config.toml
model = "text-conditioned image flow-matching model"
conditioning = "text"
objective = "flow_matching"
vocab_size = 6471
text_encoder_norm = "layernorm"
text_encoder_mlp_ratio = 4
qk_norm = false
layers = 8
positions = "learned"
adamw_lr_other_params = 0.0024
epochs = 35.3
Rows from block 5 of the denoiser, named by matrix and row number. Rows with one number belong to one attention dimension. Each number is 128 + 24 x the weight over the matrix's rms, rounded and kept within 0 to 255. All counts start at 0. Numbers have three digits each.
# q: cross-attention query (model.blocks.5.cross_attn.q.weight, 128x128), inputs 0-63
# k: cross-attention key (model.blocks.5.cross_attn.k.weight, 128x128), inputs 0-63
q.8:092183093178113116170143138141127135119139124109132157132102095148070106130122103147166159103153109133126162153159141132121142120119141145145083176112119145104143136123137153095117121108158113
q.9:122166135142127119155125167116087133166125116079144154119126119157099192131122104144166163147097107146139123140168160088117135084103128196157114131120105120077117146123154142066105132100153136
q.10:118142012125142093130138121097128111153166165120129144135140120121101093115138130122119169099084120127105161112179115091203120184151177115064134105125177145140153117087097125108125140109146138
q.11:209157091130104148148076151136142126150110197082129072136087146115112154152109154136100156108110156124148115168148168186086111131143131152175150090084143119117160130089138119093108143119160105
q.12:138130059127135109134161138152156113123122143140132082134108106107101066163129158114110127125106182093107135172074124161140116136160128104093126071129126177130159127126147135113132125131132110
q.13:146137102126112128141103113100140123115139119088141116124109156119129129128138118118131150154114133115114105103100133123143135093118100181117125089147105130067138146152112119097093127122133106
q.14:136089079064080136128110103099143152126117112167102096132155126116095121126169113132107144117160114153138131114159127125116136154135115120165166143093154119162133118111139112127094117124128139
q.15:152135138129138137111119104109158124139126118123144079115135152118168144116148132099097123093134140096156121131133120136066104152102115138152217095107140154106126132161112144139094122116138143
q.16:164130161127110115141119130145152114141181158094128107146131099152147118139137117121125128127103160145118110125095138112084114137127106132127123110100142107146091138138121095120118137117147099
q.17:167077162092120130120098137116095118113120149132117145081139104106133143108122104168122096137147120161142119109099139147114106113118124142185142123138109067137104084080121115129128137112146105
q.18:080122081119110116145147136138110120135138137099126105129130070137137076125137098138155155113113152143129130116174124171163111204141166097106116151114148103149102126167113133158150120110134132
q.19:142133165122174153098124134155132130121084117160149136125098159114118142136080163104104117138148111120165106176122137171140107158139141116147143133116154104144154157134117147182143126136122116
q.20:122105140115169144105132094138111099114153124150142082097133096143135085111136133089118133107119109149124119138120125129136152189140111091108146139096162129188071154162111112182172141137118123
q.21:119130119148108107131120181130131110103126132134103114136131091131122099161111156123148121161166113105131159113073094129090115160158116145154105087137129150120155143132144104154129132144097098
q.22:142158086117165105117107136119117126110142150108164117152121095143127067141103170073135150120129145156151124167162127132168114158129141122115122110112122163163117157096108104124173132122112137
q.23:108099134124145150113155110149114180124117078133135093137129117121132168135163129130107138125119174134124104144100132138116105147120117078116200093123127143109118137189148148112077129104126151
q.24:127091195120130157103146133151162131111133087171134093132161166081158182102139160106096116142118134124106102157125093151156114135121102170111161171160126149128136117178080151178089161155067129
q.25:144135106136119103135108143126129099149106171155099133137140146096121147181142144165099069156151154063130169105117119128100111118174165137165111106138115188119138101069139133144124121115132137
q.26:149114073145143102122129127108113135116054139166120153116131128133121134148136108144141110145138091130125117070109127094076158132127100165185096073144103116167167101067153136080185134150173130
q.27:138143150115130110078129118135075124121120127143097147123100130166133153143121138112130140182175114132134140130130135094116136134154083164131132139158124172148158125158116132161161106146128132
q.28:182111120168138134105083127142155140118112110123107132131142126157137144134146114124115115137212135157122104126095129106129131090119104161176117170189085150093127112150113152181086130164126122
q.29:100154138122129140158125137123106123158158129118149140180131157154105127149128159128156163116089119105126144115118119030141116101173171187136134119124184122130132140083150136109086159098125142
q.30:100174138109121124120142147124109154126118111136151166115161109116111133129114137124137132128169112128153141105157118145137124125129150112132136123126110114121159133137167139119172093132126150
q.31:116165118064104098113133151109098096109129138156110208134136117134077117126099142131166111196134126144138151131121117144169123128152128100087101121132147137144161126152147120159130100146147135
q.32:085112130119127093170169128141146128114165133141116139126169109160141122154155124130122135086085067105116120119152119116105141125100159144162151204113148129141174117226126139149098114097127107
q.33:165086117117115128129122160103119084114137159162110125132106125113131134147124128137132116090107101156109138098106084159129140133120112154133126095093171120127162118138114141086134130121166143
q.34:166130150140086102146098147112137087125119135128122118118123141161109113142126137124139152133107112179167134113024160103146166136148088079133128141074155124147184096131100095105123131178139084
q.35:156109110119152125129137155142153123106143126133114114126128136122117131112143160118124162134140075129135129141113161145142123129124159152123145200149143109139141149126086134129143111133081129
q.36:086144132157072141170170124154111102135107141142128113093155105101103138132136098104147165150128103149135125097124146132075142122089089135114130126130142114107129077137140150176133172161162088
q.37:146116129123154143125178117150153104132089131143126131138152166126191067135121133125132139080115162113167142162115079138108117110105147155134161169136152103162145135139105128125136131148139130
q.38:111149126127129111106173132096138139133143144089131109113123128135166124146159151116119124115107114132112124135081126148129119138154120105150139142137140100165116134164091140115131140107137108
q.39:137126116130104109143114141121129100128095137144127126117149149129103143150115132123119162156149119134128129087150140096181152139146100134092147162139145187119172116130100111137161134155132061
q.40:152097110099120138119098093101139131101094086131096116144146158115160093143146129124156156098136157140166150148087166131173118150121122139119123116156146096148143112119103129121106105178136179
q.41:165120143149088189118110118113102127129108144131123075084117126111113107110126116166174142130136150153129163145083133127087129124123138106061116079133084111108141128136157110141119132153138104
q.42:144073118154117138121163137133114090140093184114086119075113115124110160126132114173120123126143134174110151085077114128110136182136112097109149063138094111126146107159128141116118171133114088
q.43:122165129132066154152135127120123144136125097131120127133171134077107172152136094126127137138130122124089120062135110116132116142137115150117158094107171121102103120152130139105096140117135125
q.44:129091127138084163099185118116135170142124127124117098132090093109129059126102119139131155148159147126128155134097124137131118159136122145085126146159134126115099153109132130136151138139111130
q.45:090118127097188141098121151129150141128161112124086156153121149141127137100152159133114122119153134119102125161145128144166134104112115165132126063164118082136127113118126144155143136132119182
q.46:138091126118122152162149091132117129125134106138138154141093123153107116138110076124140096141134146091142170143134125124101153139094137119114133128136163164104087130090168147166155148104121119
q.47:118128125132064120142124108132129137128097117145111120120147121123154081125110117107134163091151163139158127126146127146110148093134119122079124083151166117078151107090135118132124135138130153
q.48:121161132133129123120160127127136129150123129134120147122161127125125108136132145112149148145146105137144098142123095111138125104158138147115143110133140119150112114160127116124113113145145107
q.49:155122067135127136145148143126121122132116150130101122096157129102066175120128139151144135130133098161117112105118117140119140123145131113112127112118126108132141129148139134114108152139113110
q.50:103087093098173139105139135119117133119120141107132130134091164122107109114082152102117110125146127130138154148132132130132156129105120130105101127192120133114104113108151135165168110164124122
q.51:090159157138139132131126172118162115120176117141134149100146118138142137133122139111144134127135077157121102127068121096116121140126120104194122119097144092152124146118124136132143118146125143
q.52:143167136116125055123129162112108050152116163119151162089175140156103145122144127141146145133102102129139088113094108124163158096140149135143178121093103117148166100197087068107088091095166078
q.53:129188160101101109153117142172120114135121109115172156124179161138106103134140122113139119143129140125164091141138120132094146088132110161182150098079157134110115110135120112146105122110130102
q.54:144141174144082124118149144120172133135129108116119153124141112177147085159167169116127123130175163113142145131152102134185107144175100152125136067100156167111161160124116092146119110136135141
q.55:087120120117104145113141143157106164134166134128144115141147136112138073150126098141096161093128134189114128105136110113103136116120099115159117126125177093116123093120156125105126166153143130
q.56:147120154136152125123104112139140136134170125138107130132134104134136117129152140125112130150145149117159126166107113164124127128135122133122111107090107113124114125118112135106128111099134139
q.57:149143138121140156132104134127112090101123169122171146107120167165122162108105100161140097124114148107132119125106126122110155083083160118138124121130105145148155129129137134141113149141126135
q.58:135093136137110135117079149118070139124096137109167113110093153102136143127137123126095097148120125164125137127147081109109127145103153125159156112123122143120122118131139100120140104106158095
q.59:139147183137161167095103149141157122128190167116162156110132169176150148120135148139132089113135120140124096137059124108135156077129153122152161084136107093158122138165137155124152117095106120
q.60:075105127105127105131124110157117141129143079099086152140096144121104108118108118121093135140169136130125165133171130136124106149120149114147142110145178123111111131083110103128141146120083157
q.61:156090123136135125118069153158150130148107120120131094152123164069115166130120138120097124153141137154123090123180134141126095104144152178117153141121114083122128124125113123073180134110130132
q.62:144092162118119134161124113150133132139075084119112098155118158125181093134117148120132123150135150107127152115134101147141142133126112176125119139151127112117128149126134156172199123140124145
q.63:125138132113147161107122134110151152092169119116113139148149146139167079140136136106137109144137120118130110131091165149140114147142117134155107115171124095126135136144140152143156145153098163
q.64:147108127150098091134163129134146122142115172137131091114124109134077113162130107090111129126069094119141148129202138080130135102135151135150077071132163140091110119100139150163154130111119134
q.65:114142120111105102148103129145123102137104126158145115121137139111123178117162147158102106151142122128115124136122104072149128108163068135149144097127093155064150117109150138170107140106106095
q.66:146126173132109150138121150160118143152149090084152204099171116166141109113125107114115063131118125114124130150202161156153155108150136108111181132090119123102067150109153137113154128132093131
q.67:124139107112142125095158110131114146110100172111128097145125153140063115113100134132133162134118111168123138130149130116131138113129108146129123123137093118155157112127106125143130109115143143
q.68:135125144157125137140143143145129159145135069149138124139110180191159096139141155115156088157115169162109112122107122136146131103134068145169098090140057118149131130138185159121116127109128109
q.69:147130195100127116131154095085134113111150182168116101130117076116115178132136105101112103129107115150133137109146128091154120110145169128147086166142165122087107156136123141134122099094153135
q.70:091111104137130120122125146112137126106134100111073107128081104108157161127143128145122135131158173106110082084114145076080091162125133152151158116200136090107167136105141124093113129113136136
q.71:113162141157148125112154121127120148131124114124114106108108115128095129128152082094124142151115122106151141094177136155145104095141185174136120133136099142109115148126096117099127104122132162
q.72:130106105119107137151107132143106149124121119141099143122149123101135165127137154125094140146153099087114103092123085118145103165141092118104130161153140153147148132109139138144121131108128147
q.73:180106109138156140149094144151114136136100145171102150123109135119158157128139141109136148097081132123109114129106143086158109131114123085078142082132134080084158125107145134111137120141168118
q.74:191126067144108144132100152152144111154122136123145123105141126101130097140120143122144143109162127177095139134097115114124132106132075110120132083131106063159137124133151122158143135165120095
q.75:129175100127112153156107118155140118142128131121113118095183112104122163091146102142097176129076134117151122191131113150195131120139115130089079189131096117093167138135132133119149159126140119
q.76:101105121144140097120180106123112141094129113181097104130137099095106171151136130123090131153148060138117143125121123105137080189108109146156138104145193187137126138101121115056089109135132116
q.77:130140103135117117115140108110128139150155125128100137131127117129162101144134143126136089146127144103148160095142121168098103105119109140141141137125115125149127136114110121146124122147125132
q.78:168094113119109121135140129129133128138137124138149097107088132135148125122117133103135137098133100144114108092134126093129142136143143133100130097092119141138144125172138117118084124160148132
q.79:159123179130163142083100120123129144097093163164090126133107117158110158130135145126129122118061115143142128104118131101121104157091180129141171115139146106125147152135098134111136130138148129
q.80:111117134171113145132078147131137155107150065101119162117137133153234092140113134130129146162124133125125144165147106164075102155097113147101098071151174155122141129129134124171134128148120144
q.81:112093084112125104108081132146107123123129087042104128136074158132164126154140126104132147131150131157067103075141127137093118167150108160086202081159142114115118123141110168179142133107108106
q.82:131141106136127161109105145102110145119124065160124090077118112128096125114123106125110166126103109135127132090108116131119115172125167109074150118116090151132152127120117124106120139127144162
q.83:161134162110105096175165099141112126173112145153142116144151118115110144120172149117136047102150131130117151111120110069169159118119108123212099123101061126123105126146159171130136083114160119
q.84:110108200126118121116133113122119168108160108156120140100102080145144134103134117100126102154150149076098132111119123116086116119125158141178141117107142149117087159106152120108108133123116141
q.85:129109167164104134105138098096157132112127097160150112116133072123110138126138105096127097126135101091135129095142132152129123125106150150142117115088181164160079132099103107065124106106115178
q.86:125129095165098147156139166128136115177110116108148133135143117126077109107139104111134147081109152110145139117123094120133170075147150071136106146144169074066133117146149127161164130135117117
q.87:120105094130103139136119129155140086166103108095134099112147138140125116114130120147143108095158127120103139148136142116129131146105095162144128081113143111146139112141121148165158113131108119
q.88:138133129177132140117146124119136137140140059144165110100128087146104106133123102118150122103116112097110135167140154112167143122109135123133087098147169123102111127146137132084138166124131123
q.89:107122150181088166122128148114154161105131068088134161111094069133158104111141110119095118105135113118097093125128141116118127097118143171152133078144165120098092147156125090108170132143134150
q.90:114138172089116095145107130135128115123148146118143126134139124095142156101141118128133126093175139132102128159090136133143169148113141098117119135084142185081095117141131141186135127105119108
q.91:100152123157130139089136130130113108109116068081115161136108128117158099139146126131112151140108121123109117112128138137104152121167097140116173116158150112183128166134123139126172146134109114
q.92:180126107118106134140094129140162141092121129104102101150138110132106124122117138140132142110078204128129119069116101133088138154118099077106110128167086064161139128114136140130131142110133134
q.93:150100077121128127141136107142129128148122136136145087157085166174130126135131132146153118157166148147107141084118116093128116136121093093119133079146140133116170116145122137143080140136105104
q.94:133123160126126107123165128105124149154158137149122169123153094085093146148126132099123099098159085129134131144120115134141098087147171122200136124118205138107085113100112104107137128130143137
q.95:144125168140132151107151113139116137124113100152106118123157122127115143108120126104130134125111094127153115138119101120165119131110143125145102117137145135130147124135118143104127146125135152
q.96:159141121139120138131124142146119118157101161109150148128131117141095144125130102173113137156114099150139096088121138096156128155152130106128121108141130071069094136126152116133146122120111151
q.97:116152159110138116182103136135109137159119137103141168131154123111149125105149122182147147098151143133106128126116130161165100102119106098127159131126113142074114111133165126093170138132132137
q.98:181138129075138146120097124136129103132138149132131145104147151154131112109145146125086129120103120112125135133164138110113132078110099116160130139122147092081131120127163106096141156110118096
q.99:143140123184093147121149090188111153127144159109120132111106126142192115113120146101156119108162159083103137122165124098092130093170184140125187072141127146148136135109113140151098145128164124
q.100:109112079109121110145112140115128112151153109129175178141155191161126151120117119158116134152149127142104126101115127140149156134152105059185130123098096100135077109124149123122134117111112126
q.101:152113142133097138131117112131144152141145115177096137119094109140165080104116137116136090136121100111144078123161105073101135118101114114146120109148170135141132148135129127134102161129143130
q.102:151140142121123123139137122130100129150124143129162162154119154177142144139128137162144092146185120141120099078130125116112165076126111097130164124063099137129123103120155142076122108130124158
q.103:156145164159136152185083106147132122113107155146133154121121136100147077140137127141133078073066168109141163168178140116127132050148157092110142138157097114132097143109123104130109170151140142
q.104:169129106118136132103096155174128117140139126090091226164136103100150108135113122138098121078077121103145120146132110110139129123113115103171131150159126080136136096122143124116146088152150114
k.8:093152124127132144154109132134179121121146134135098145157150155141106129156110154141162121163103140151173153112146141121117132171087127107110123126137139085140074135125102137094143111151114140
k.9:142122115145130122137102122141144123122166130137132153139128128130140103124139152168168118131152129155132116145067140108143111122135117165113130129187160138109147140129120105119134133135106095
k.10:114163129114124145105141134107167078123131105121120129208171120110111135136129125166131154096119198173160156119132113123155121101129127102077140142135106104105111188144171133089102148161135173
k.11:146107060112106090113121068151141122108099126114093109179140131134135121147098116193133140123095156084127148127080118152072080173152138109141109131097132120107142098110144165129119135138132111
k.12:138167098143134097154126087138146118116098132104128132140107089136093160174109064143103134164125125138184165106141091107075105118131136112147097136119119103120138137127111125105120128111137125
k.13:070138131110123106112118145083142140105114129118116125124133137120101110104140106143133138135145111154092121128122118141129094156140128135157119126124140130099148144097138133106114172119078115
k.14:091112133127114152075169127120135124087124100115134131118183172151143112132139156108118134083046136115141143140168112130157163172100146125125112111086148124113156129114107151109105145137153102
k.15:148093136102079123153121131127114168118125120169105132110094115158177122100121133105151143101130152108084159172071150155107096134121116129135126139116135140120155119144140089133108085111138125
k.16:114117139144112087145126096111122147150085126133086114126118108139145119169112149168101167133134112138107146114133153136130106137160131135132127093120121114138135128130112146151099128115101129
k.17:129101114135126161131150114137105137130126089108115163114152193121175105131129131120136154114128103108132108155138119114152133129158117155130125119099170173108147103102154175129161152137144128
k.18:146095134127140116126107155119158131114141119121137145144127118104117137151100123147177136131116152142082132151129173114126141171147103158118110173117122142128104131109156139128146086176101144
k.19:162140100131141135141100086148121121100120113131131110127110057131104138082136118136106166146118162050128121127120099100129129114119145120102126142079121165121163099148167105142171123124145135
k.20:143097133145141112132127138092102128154110120150121131105109092118140133124131143145115143114144150092122138088126132136119163138148102167123150135121137132148167125146131117158084084141147146
k.21:107111124114169123149098146154127112166121095115149128102144120144088138119119098130126125174115091138138126132151138115103150106118151092154131128136123093128115117126114116121121123119120134
k.22:162128123149144131126106125124132132163138152127144139126110127116107138102112140143123132142129144123158130102111100129145134110163140117109151123129111136105154137122145070128075140142173092
k.23:155134139126099120148108097117123150077153138130125146084075086120184135128136121138126131112165133134130153152083139159105139113117112129112113135152149147152160135160108097150154097076115094
k.24:103157135090132124102148115120080161147109137165122098146127077115117122091151102106134122087091138111106143124143109147137147111089134129142093107113141157175157094132168105114127130076173128
k.25:149152131135114155114138126163124110154120111105165169113138170136138171148105103101142100130138091117166124144112149108112103097098139104163094146177098085092100133126112103129136115119181123
k.26:119110123109144146125151138151105146119134074058128122122159191132128116157164111166106127114130136159175116161129106125102155137189159103133126105128142116106140141121096177150124142133124133
k.27:137106150131140161102097138150121120178129102118149128090117137139151153084163137180133116124119095113125080100111156140114151104133168151171126139176123179137181110164148110142135125126115121
k.28:110127134141164140088111105120090130144129136109134094125142181136117141110092112134120096111114079105163131113134109127093094099137166159167148116149092134201143135134087142169106131104147089
k.29:091141148135116118163157106158182101131166129137139120140155113148116134133156155120119139106122149171140134118122122142137129141097115145090112110154110102096118119099120101115099152137131150
k.30:137111067105160129134101149128121143101140136127165149123134124139153102102148163124103135128127112150151118151116120135146187124131114130103113180104152165149142114114139112124154129151140134
k.31:146153142118153154140117151134156128112095115104158148123130107135110140102121098134114132173123098121154095124139089056133147092113122135130104145120109153103141121122161111099119144139099111
k.32:157170121137083141101094158118149109156078160128098092128105112144057140159124134129175077082097123160134150135114179117085131123124112132122068143183124115100156128138138109115111130136118150
k.33:158167125123131128108085116157109146134104175118088087117107154130107093159100119170126122112132126120125148112139161102139128141157177101125138159100110118111128082102126118143147113116125111
k.34:091153136122087148142108123129099128103106145137156135108103111146147105073147127154129154159120133134176152109165155151074141097131100139137168123124148127152103122096137078164169135089132128
k.35:132125105180111140117095098125121118134105159099124128127115091140142132148126101142113096130109138100114126102132147117169142076123117111131132144149156146108162120130172138115132117098141139
k.36:081113129080140127113138150110067163148109116203122120087143137168108140117136143127184128092121104139138132136140150155073142123081093177155106120140161125161145155119125129145130157096121118
k.37:143135098146120146135100094112165094156139160122077145110101149143135139194123125182094130094136107157111165130147171145143115099105152074122110167152159134187110136149129152133153128150083118
k.38:163133071119138146114116138159165111129133161125120147126127091114151113099145125176158102081132102167135123125114111155127131107123145130105124140137123153123129124112120112115163158140128116
k.39:133141142129131109144134095134103162088159169138107082147092078159153137115104118094132115129104152079172157128107130114083125135112088126120126097140105159143158086137169140175122102111120122
k.40:138122140107127134122101143121134147140109107090105115112141125124169130138127081140108146140142114161170126134120129120134135126164184146145115136156140154133178132125150142147175149106087146
k.41:100087172112119123151147157122098124130165111142120097109085182159103133148140133095108169124132103137128165165130099187118093128154145185160151113128113125149137154096102112137101123123156089
k.42:112093167111118109144172119134103168119119108144109084106099122127119109130164145099101153157130113124169150153157085131093114112130125116152160082082104129155120111124106139137136101115145123
k.43:085139129126139114079099138159109158137150146124128102126106171105127115096101140109150127086164140122155122122115121102135137154104105147139136133120081129146143122119108152150173112120088141
k.44:099105157134146154141127115156129106112169131164165107093106143141151131123139120078122139143101087113087120146138082145158134126140123103154143107126137133122126119131148145128124112110148087
k.45:137099102136127084122115148117151135155084115150132137161133121124116116126181095139109116146141149130153099132118080115152133143151130120137121119116143127082107122168104163086105122135137135
k.46:101194109121166130153151144121176124115153085133133093113172129102140118156097109107115126164123102107155115122137131121112117125103102135143167102107091097138064116145109153106100121137110140
k.47:148126142110173138119177160117076160127139105131100158107142180150117144148136101095126135118114094149093110140132137139091144107134143156190150150119178119151139125111130169126128147117103155
k.48:127157134118124102126126138116145123108136136163134147141121134122150143085157135151128118112155120159150112128121139139132127110108111111121120173164169131150111128129115152133156128112126129
k.49:108144116150103097112110136120090120124124106114107132122104119130112096116139115131100116126161116098121144081122087128152124116122135131123173130135138145135144115100121130115156131135136128
k.50:115138131128146085142121139106167111141113088175162111130136113143147117155134080124088119161118139113148098127152113155177136137113131126129110125135179134123133114122147126096143123143136094
k.51:110095125114127151100103159122105141129060096133158182164154157135120116128125149158167115135107105111170153131098130133126140172104100129106118135142122142119118138147108117104101130124146141
k.52:099175145152087101140129112128161158101097201140124084130074120136091153104163157157183118145136156124141154123137153130052119132136116141103118130207173118111108146105141094148170146094129149
k.53:103188121144117156128142165129166119145131095149118164101125150120109129142171146165159157119143142156147128127112132139097164130101103133158169114165156122137075123126105115123158149110093172
k.54:153115121124130134144112126169112138126149158133107115162102134172170132143157140100160145139125096120129144152127172128103146110112090104114142075136118099126119132130093114109131080175135163
k.55:106159138134120144090107130127127113113146089141130172097133171127116135116147094134104141128128096143121116119119116120136144126128116157173128116130143129126141065170105136111109158127103115
k.56:115131144108122117154138129112153119079153128119126161098143122091123132145142127126101131160152102146128151132136128115137112085132149127111182125126112103118137113110099116161107127132124128
k.57:102111133158127132132165119149143140128126093136103118117134119118146136152108139137133142103116149099091110115140109138111151167163121146150126115095115122118075144118116145126126127072122151
k.58:149124136108156139120114116093136148128106138120166117164172094133135136124117145143155106099132150123144137154118154163130089126096154155144134127131138129111140117147136081138155143170172128
k.59:128137119147092125129125105161155151124110106132152159121119120090140138117138155149141127113142116135130101129117109152126125139137093167146129100161117111095089120113101146119095101112133158
k.60:116113129164157137089131134122109089138108119129165168157147146123136116122162078087092136157112106103115142100176118124145168122125102144123141088107146134116125163157120164110111107158147134
k.61:169117141132091126108123115088100129174112144122146134120121121121119131131138143141108103105171169122117123130120153127192097121109166119150140138134134126135170130137126118152175134142117115
k.62:119192117137162148151081155134158113179108104096140111109129138155112094135168162110123099141118117142098116110129137171167148140150135098171147152154157124125112141147138126114154111156166099
k.63:101167117127142140130132164174174093174143101104146140107140161103147129127131118141116112125107122158146117154116138121191137153173141112175109126132117146130142112129132135126147122130124099
k.64:116177153177119119169096128102103152134154151117097172096142127118140159109149142155158130186114126135135145098107152111199148179128126091101112176077134081155133136113115104157116124124126136
k.65:152159116111104178076127141130152103108150122142114126130101155168136119105178087138122145121143104117147146163116090132137107155139143131143133143125122101136089106100119114130119155102106139
k.66:177118150108137120075107146125136106102105122140139159122161180116105137150136121102117138148162162154132137136140141088124157125103069147122137110134141099067115159156125151120117146139101117
k.67:139130163177132117138095161133159132132131139142139137111156098143137093101121136148141148134147134118141133106115091131112112182129135131097163122065120154158180140127166124154161138122122118
k.68:136119156072162133080150173143127138120198123154150145112120098184126143142140100090152135128134134131160117114087110125075118117136196144117162136105096138143175106145184133072109143129128110
k.69:110139143121097123160147129101142158102180151159106123150123137086100176098131138164125157134140103105127161143105142111170109125124115163161100155112160135087094124127074090169096168151172174
k.70:153126109138121122117133098118119120123122111117085129121107128102166133135071110133128117103105128141125141124132113113152124117134153123145125112109133117147080130099088145099089095112158114
k.71:121127159137109142099102123107148140117100166098109122141140148103118146149118157122173113116136140137115137123107139122143121169109148104133156121135111153177171135119155112173085124131113164
k.72:154133129122159117135151149083116141105098131179112095135120098147136116139188108105115139150113125127122132171158165110134118106105096153119158126144126112180140128143134138129076129135116175
k.73:100179124148111117121141169136083122183134157086109108140129113124134150160172119138157185193104148130178099113117168123120162138128162095134147130101053126148122144163103153103145106122147131
k.74:142136103150147119167151144170096146160161107101131155151153103150109118141122105125103143146138102142142107095111115129143150129117127086155095100124134181106107102136114133126137103127149149
k.75:135157151119129107111152133103093156120115147091118098159121133100132116064114137101090124163097116120080107131111120143135127145110104170161133157124149163120145123103091107145138115101101178
k.76:129154161117105109108142128114122147141103145126078142107062090105158143149117106155126114080132145126147123128134164184110096131175122163152143114155133108152094137104078178155137140135147124
k.77:099128129099154127114134143156126133119113101126104147120116132118101174121138129115113139099125117117110142128116144120112132130099120152188127126124109153061107137132162122134132110128129102
k.78:113161095103153168110113127120139101115153132138145163148149117121148156121154145151137122127121122110135092116144134127148142121138130124097149148148146147175123116157106162133130088142150123
k.79:123132108156086105141114140132159125145164150117145100134131095077141126130104136132164095156102173120132126123098095116138114128149121127113129148127145135108123159136126095143153095106156098
k.80:131083157123155120106164112118113144137130110144091120150126156133125139133138104069113167110146134065076146122150125059133164093148128137177125159120107112081123114106133087143125169122138083
k.81:093086105115130133056144116134138112137075102133094118119163157140120134149148110126111087135130111113151104136146142096128141133138151077150132119118171140108081131075108163132090166154144137
k.82:146107156130138169088119107109149125142126140118132116140155136098175142148149129165129119140108126112141130125100116137175146152151144125112130122117131156198138130168148121157161076086093176
k.83:117112092113146131121088142130111114099142175150149115175121131129113117188121137174157108121137112176172121129094149108095063108128127137140125105158130129125113134150172111136136128108127177
k.84:135123138124109099125094110135143149127159125124112106120092112101137117174141117176150096144123137115135124153118140092113151093156131138091112107147079107124146132125132126124096099131127094
k.85:095124154100100153113140138079164136112125151114115161124092140108131143102151153125146089135174107125122156103127157171142110096114111154114154122182131121168133149106171118116089144142195110
k.86:108110147136153178182130151110081157142180085094151125132148196122114124142104103097135145190138107108191113158142125121140152166097171118119135169091081129145098143120082111125138113100127171
k.87:144125108131130106111138116132127132104100116112097132142124145147130148115087139126114087117109121137123119093147105136117110125115100117144107118171188135112112134093133144131114145112167108
k.88:110123140121129088138106127089091139148184120082132101138152153125153121126094147118118151124123136140121153102125121129097129097139145108124159086129109122201144138098123075173138119134098159
k.89:140091152107145109104129152132165169145147121102104156148140172084148086143079116142145141128136150088128106096143118095144179111168162134103140154091122149100102142071099147103142162147138142
k.90:111104123108111141090109089164128141109057137162122127143145137143111105107141117143107124118117101091156134140160108112107137145177119128116107154167145128125073130093122153107127154130121151
k.91:126112113162151112136146114145151135152139086134158104113116147122134089160131102129129118110107111134117093117137129133132164119139155121129142115140181126120115117096125181124153166131118119
k.92:142106130139131131153105146098103103131162114140168154149125082129121106126110104135092115200091100112147120135117095103145126135112105150120157128090164134140150109135164100130144078128204135
k.93:104150110071135127129154134131114095129164073117124142121126143184145199118142097143108150142104117114158134151114139130101128140097134124105125112129127118152137112120098132124117100141146115
k.94:123111128144121156156141097151120170144117153114102139140094160116122119137083128147126150107158147172118136129120119144130106111151162129155128141117117124125082175143094135097121122106141149
k.95:129094136149116094121132133101121137138135126132116085150122125124148111146113134133131124151115144141091114117127145117109111137121133140140134155141127127171154143126121115134125157107120142
k.96:103121146126152100101124140136120155142104142161123131108111080098127092119133122146144143138137100097132140123125133117102120134113111132132158133082110103131112133144145142116143123152108167
k.97:143140146116097141084120114140101149098136111115091167184128129136106144139088146129122153158171126135126129133120145175108092136135117123112132158098121100153101175119168107111155108148160135
k.98:085112126073142127102070156124161129092091123137089123159141118148092147112158137099112113112157130152100123133115145139145154149177140116083132108106141111111166139113140103111106131141163143
k.99:165081090138100113127112116077153070122175105141084144162155135120134153150109133190125082099112168137143118109153132148131118110175137150127116147101144123073133116167130122133139163127124168
k.100:098166125129137116144159140128150199101130154148123131079116120146146125075110125105154121127113163140105141149132087141146138153092149132162133150112189166145133124138130139166141156116163144
k.101:147130138158169130142093120138129058134098123143134125147156141149110143154132208128137138097118143144091119124140156148137150142111113135131155099119139124098089124152154120115118112150139118
k.102:089101107128135140166079181128149115117126114116101118135159131104110148141136144148118124121135108170101136064138153160105113171089099136150170116080130136113101166078129142162105159116139169
k.103:153107118173119148161103092138155103132119135146123097121120118142148145127139129133089117119171147107134090116123130120139139104180152134085139148130078156152103141099106144119084128135153129
k.104:103178119091098101080127165120131076144122151133154113124141118137140153064150158105181137128118130136118124168140164116115143137157140085098085135126087135119112177099150138135094115162116153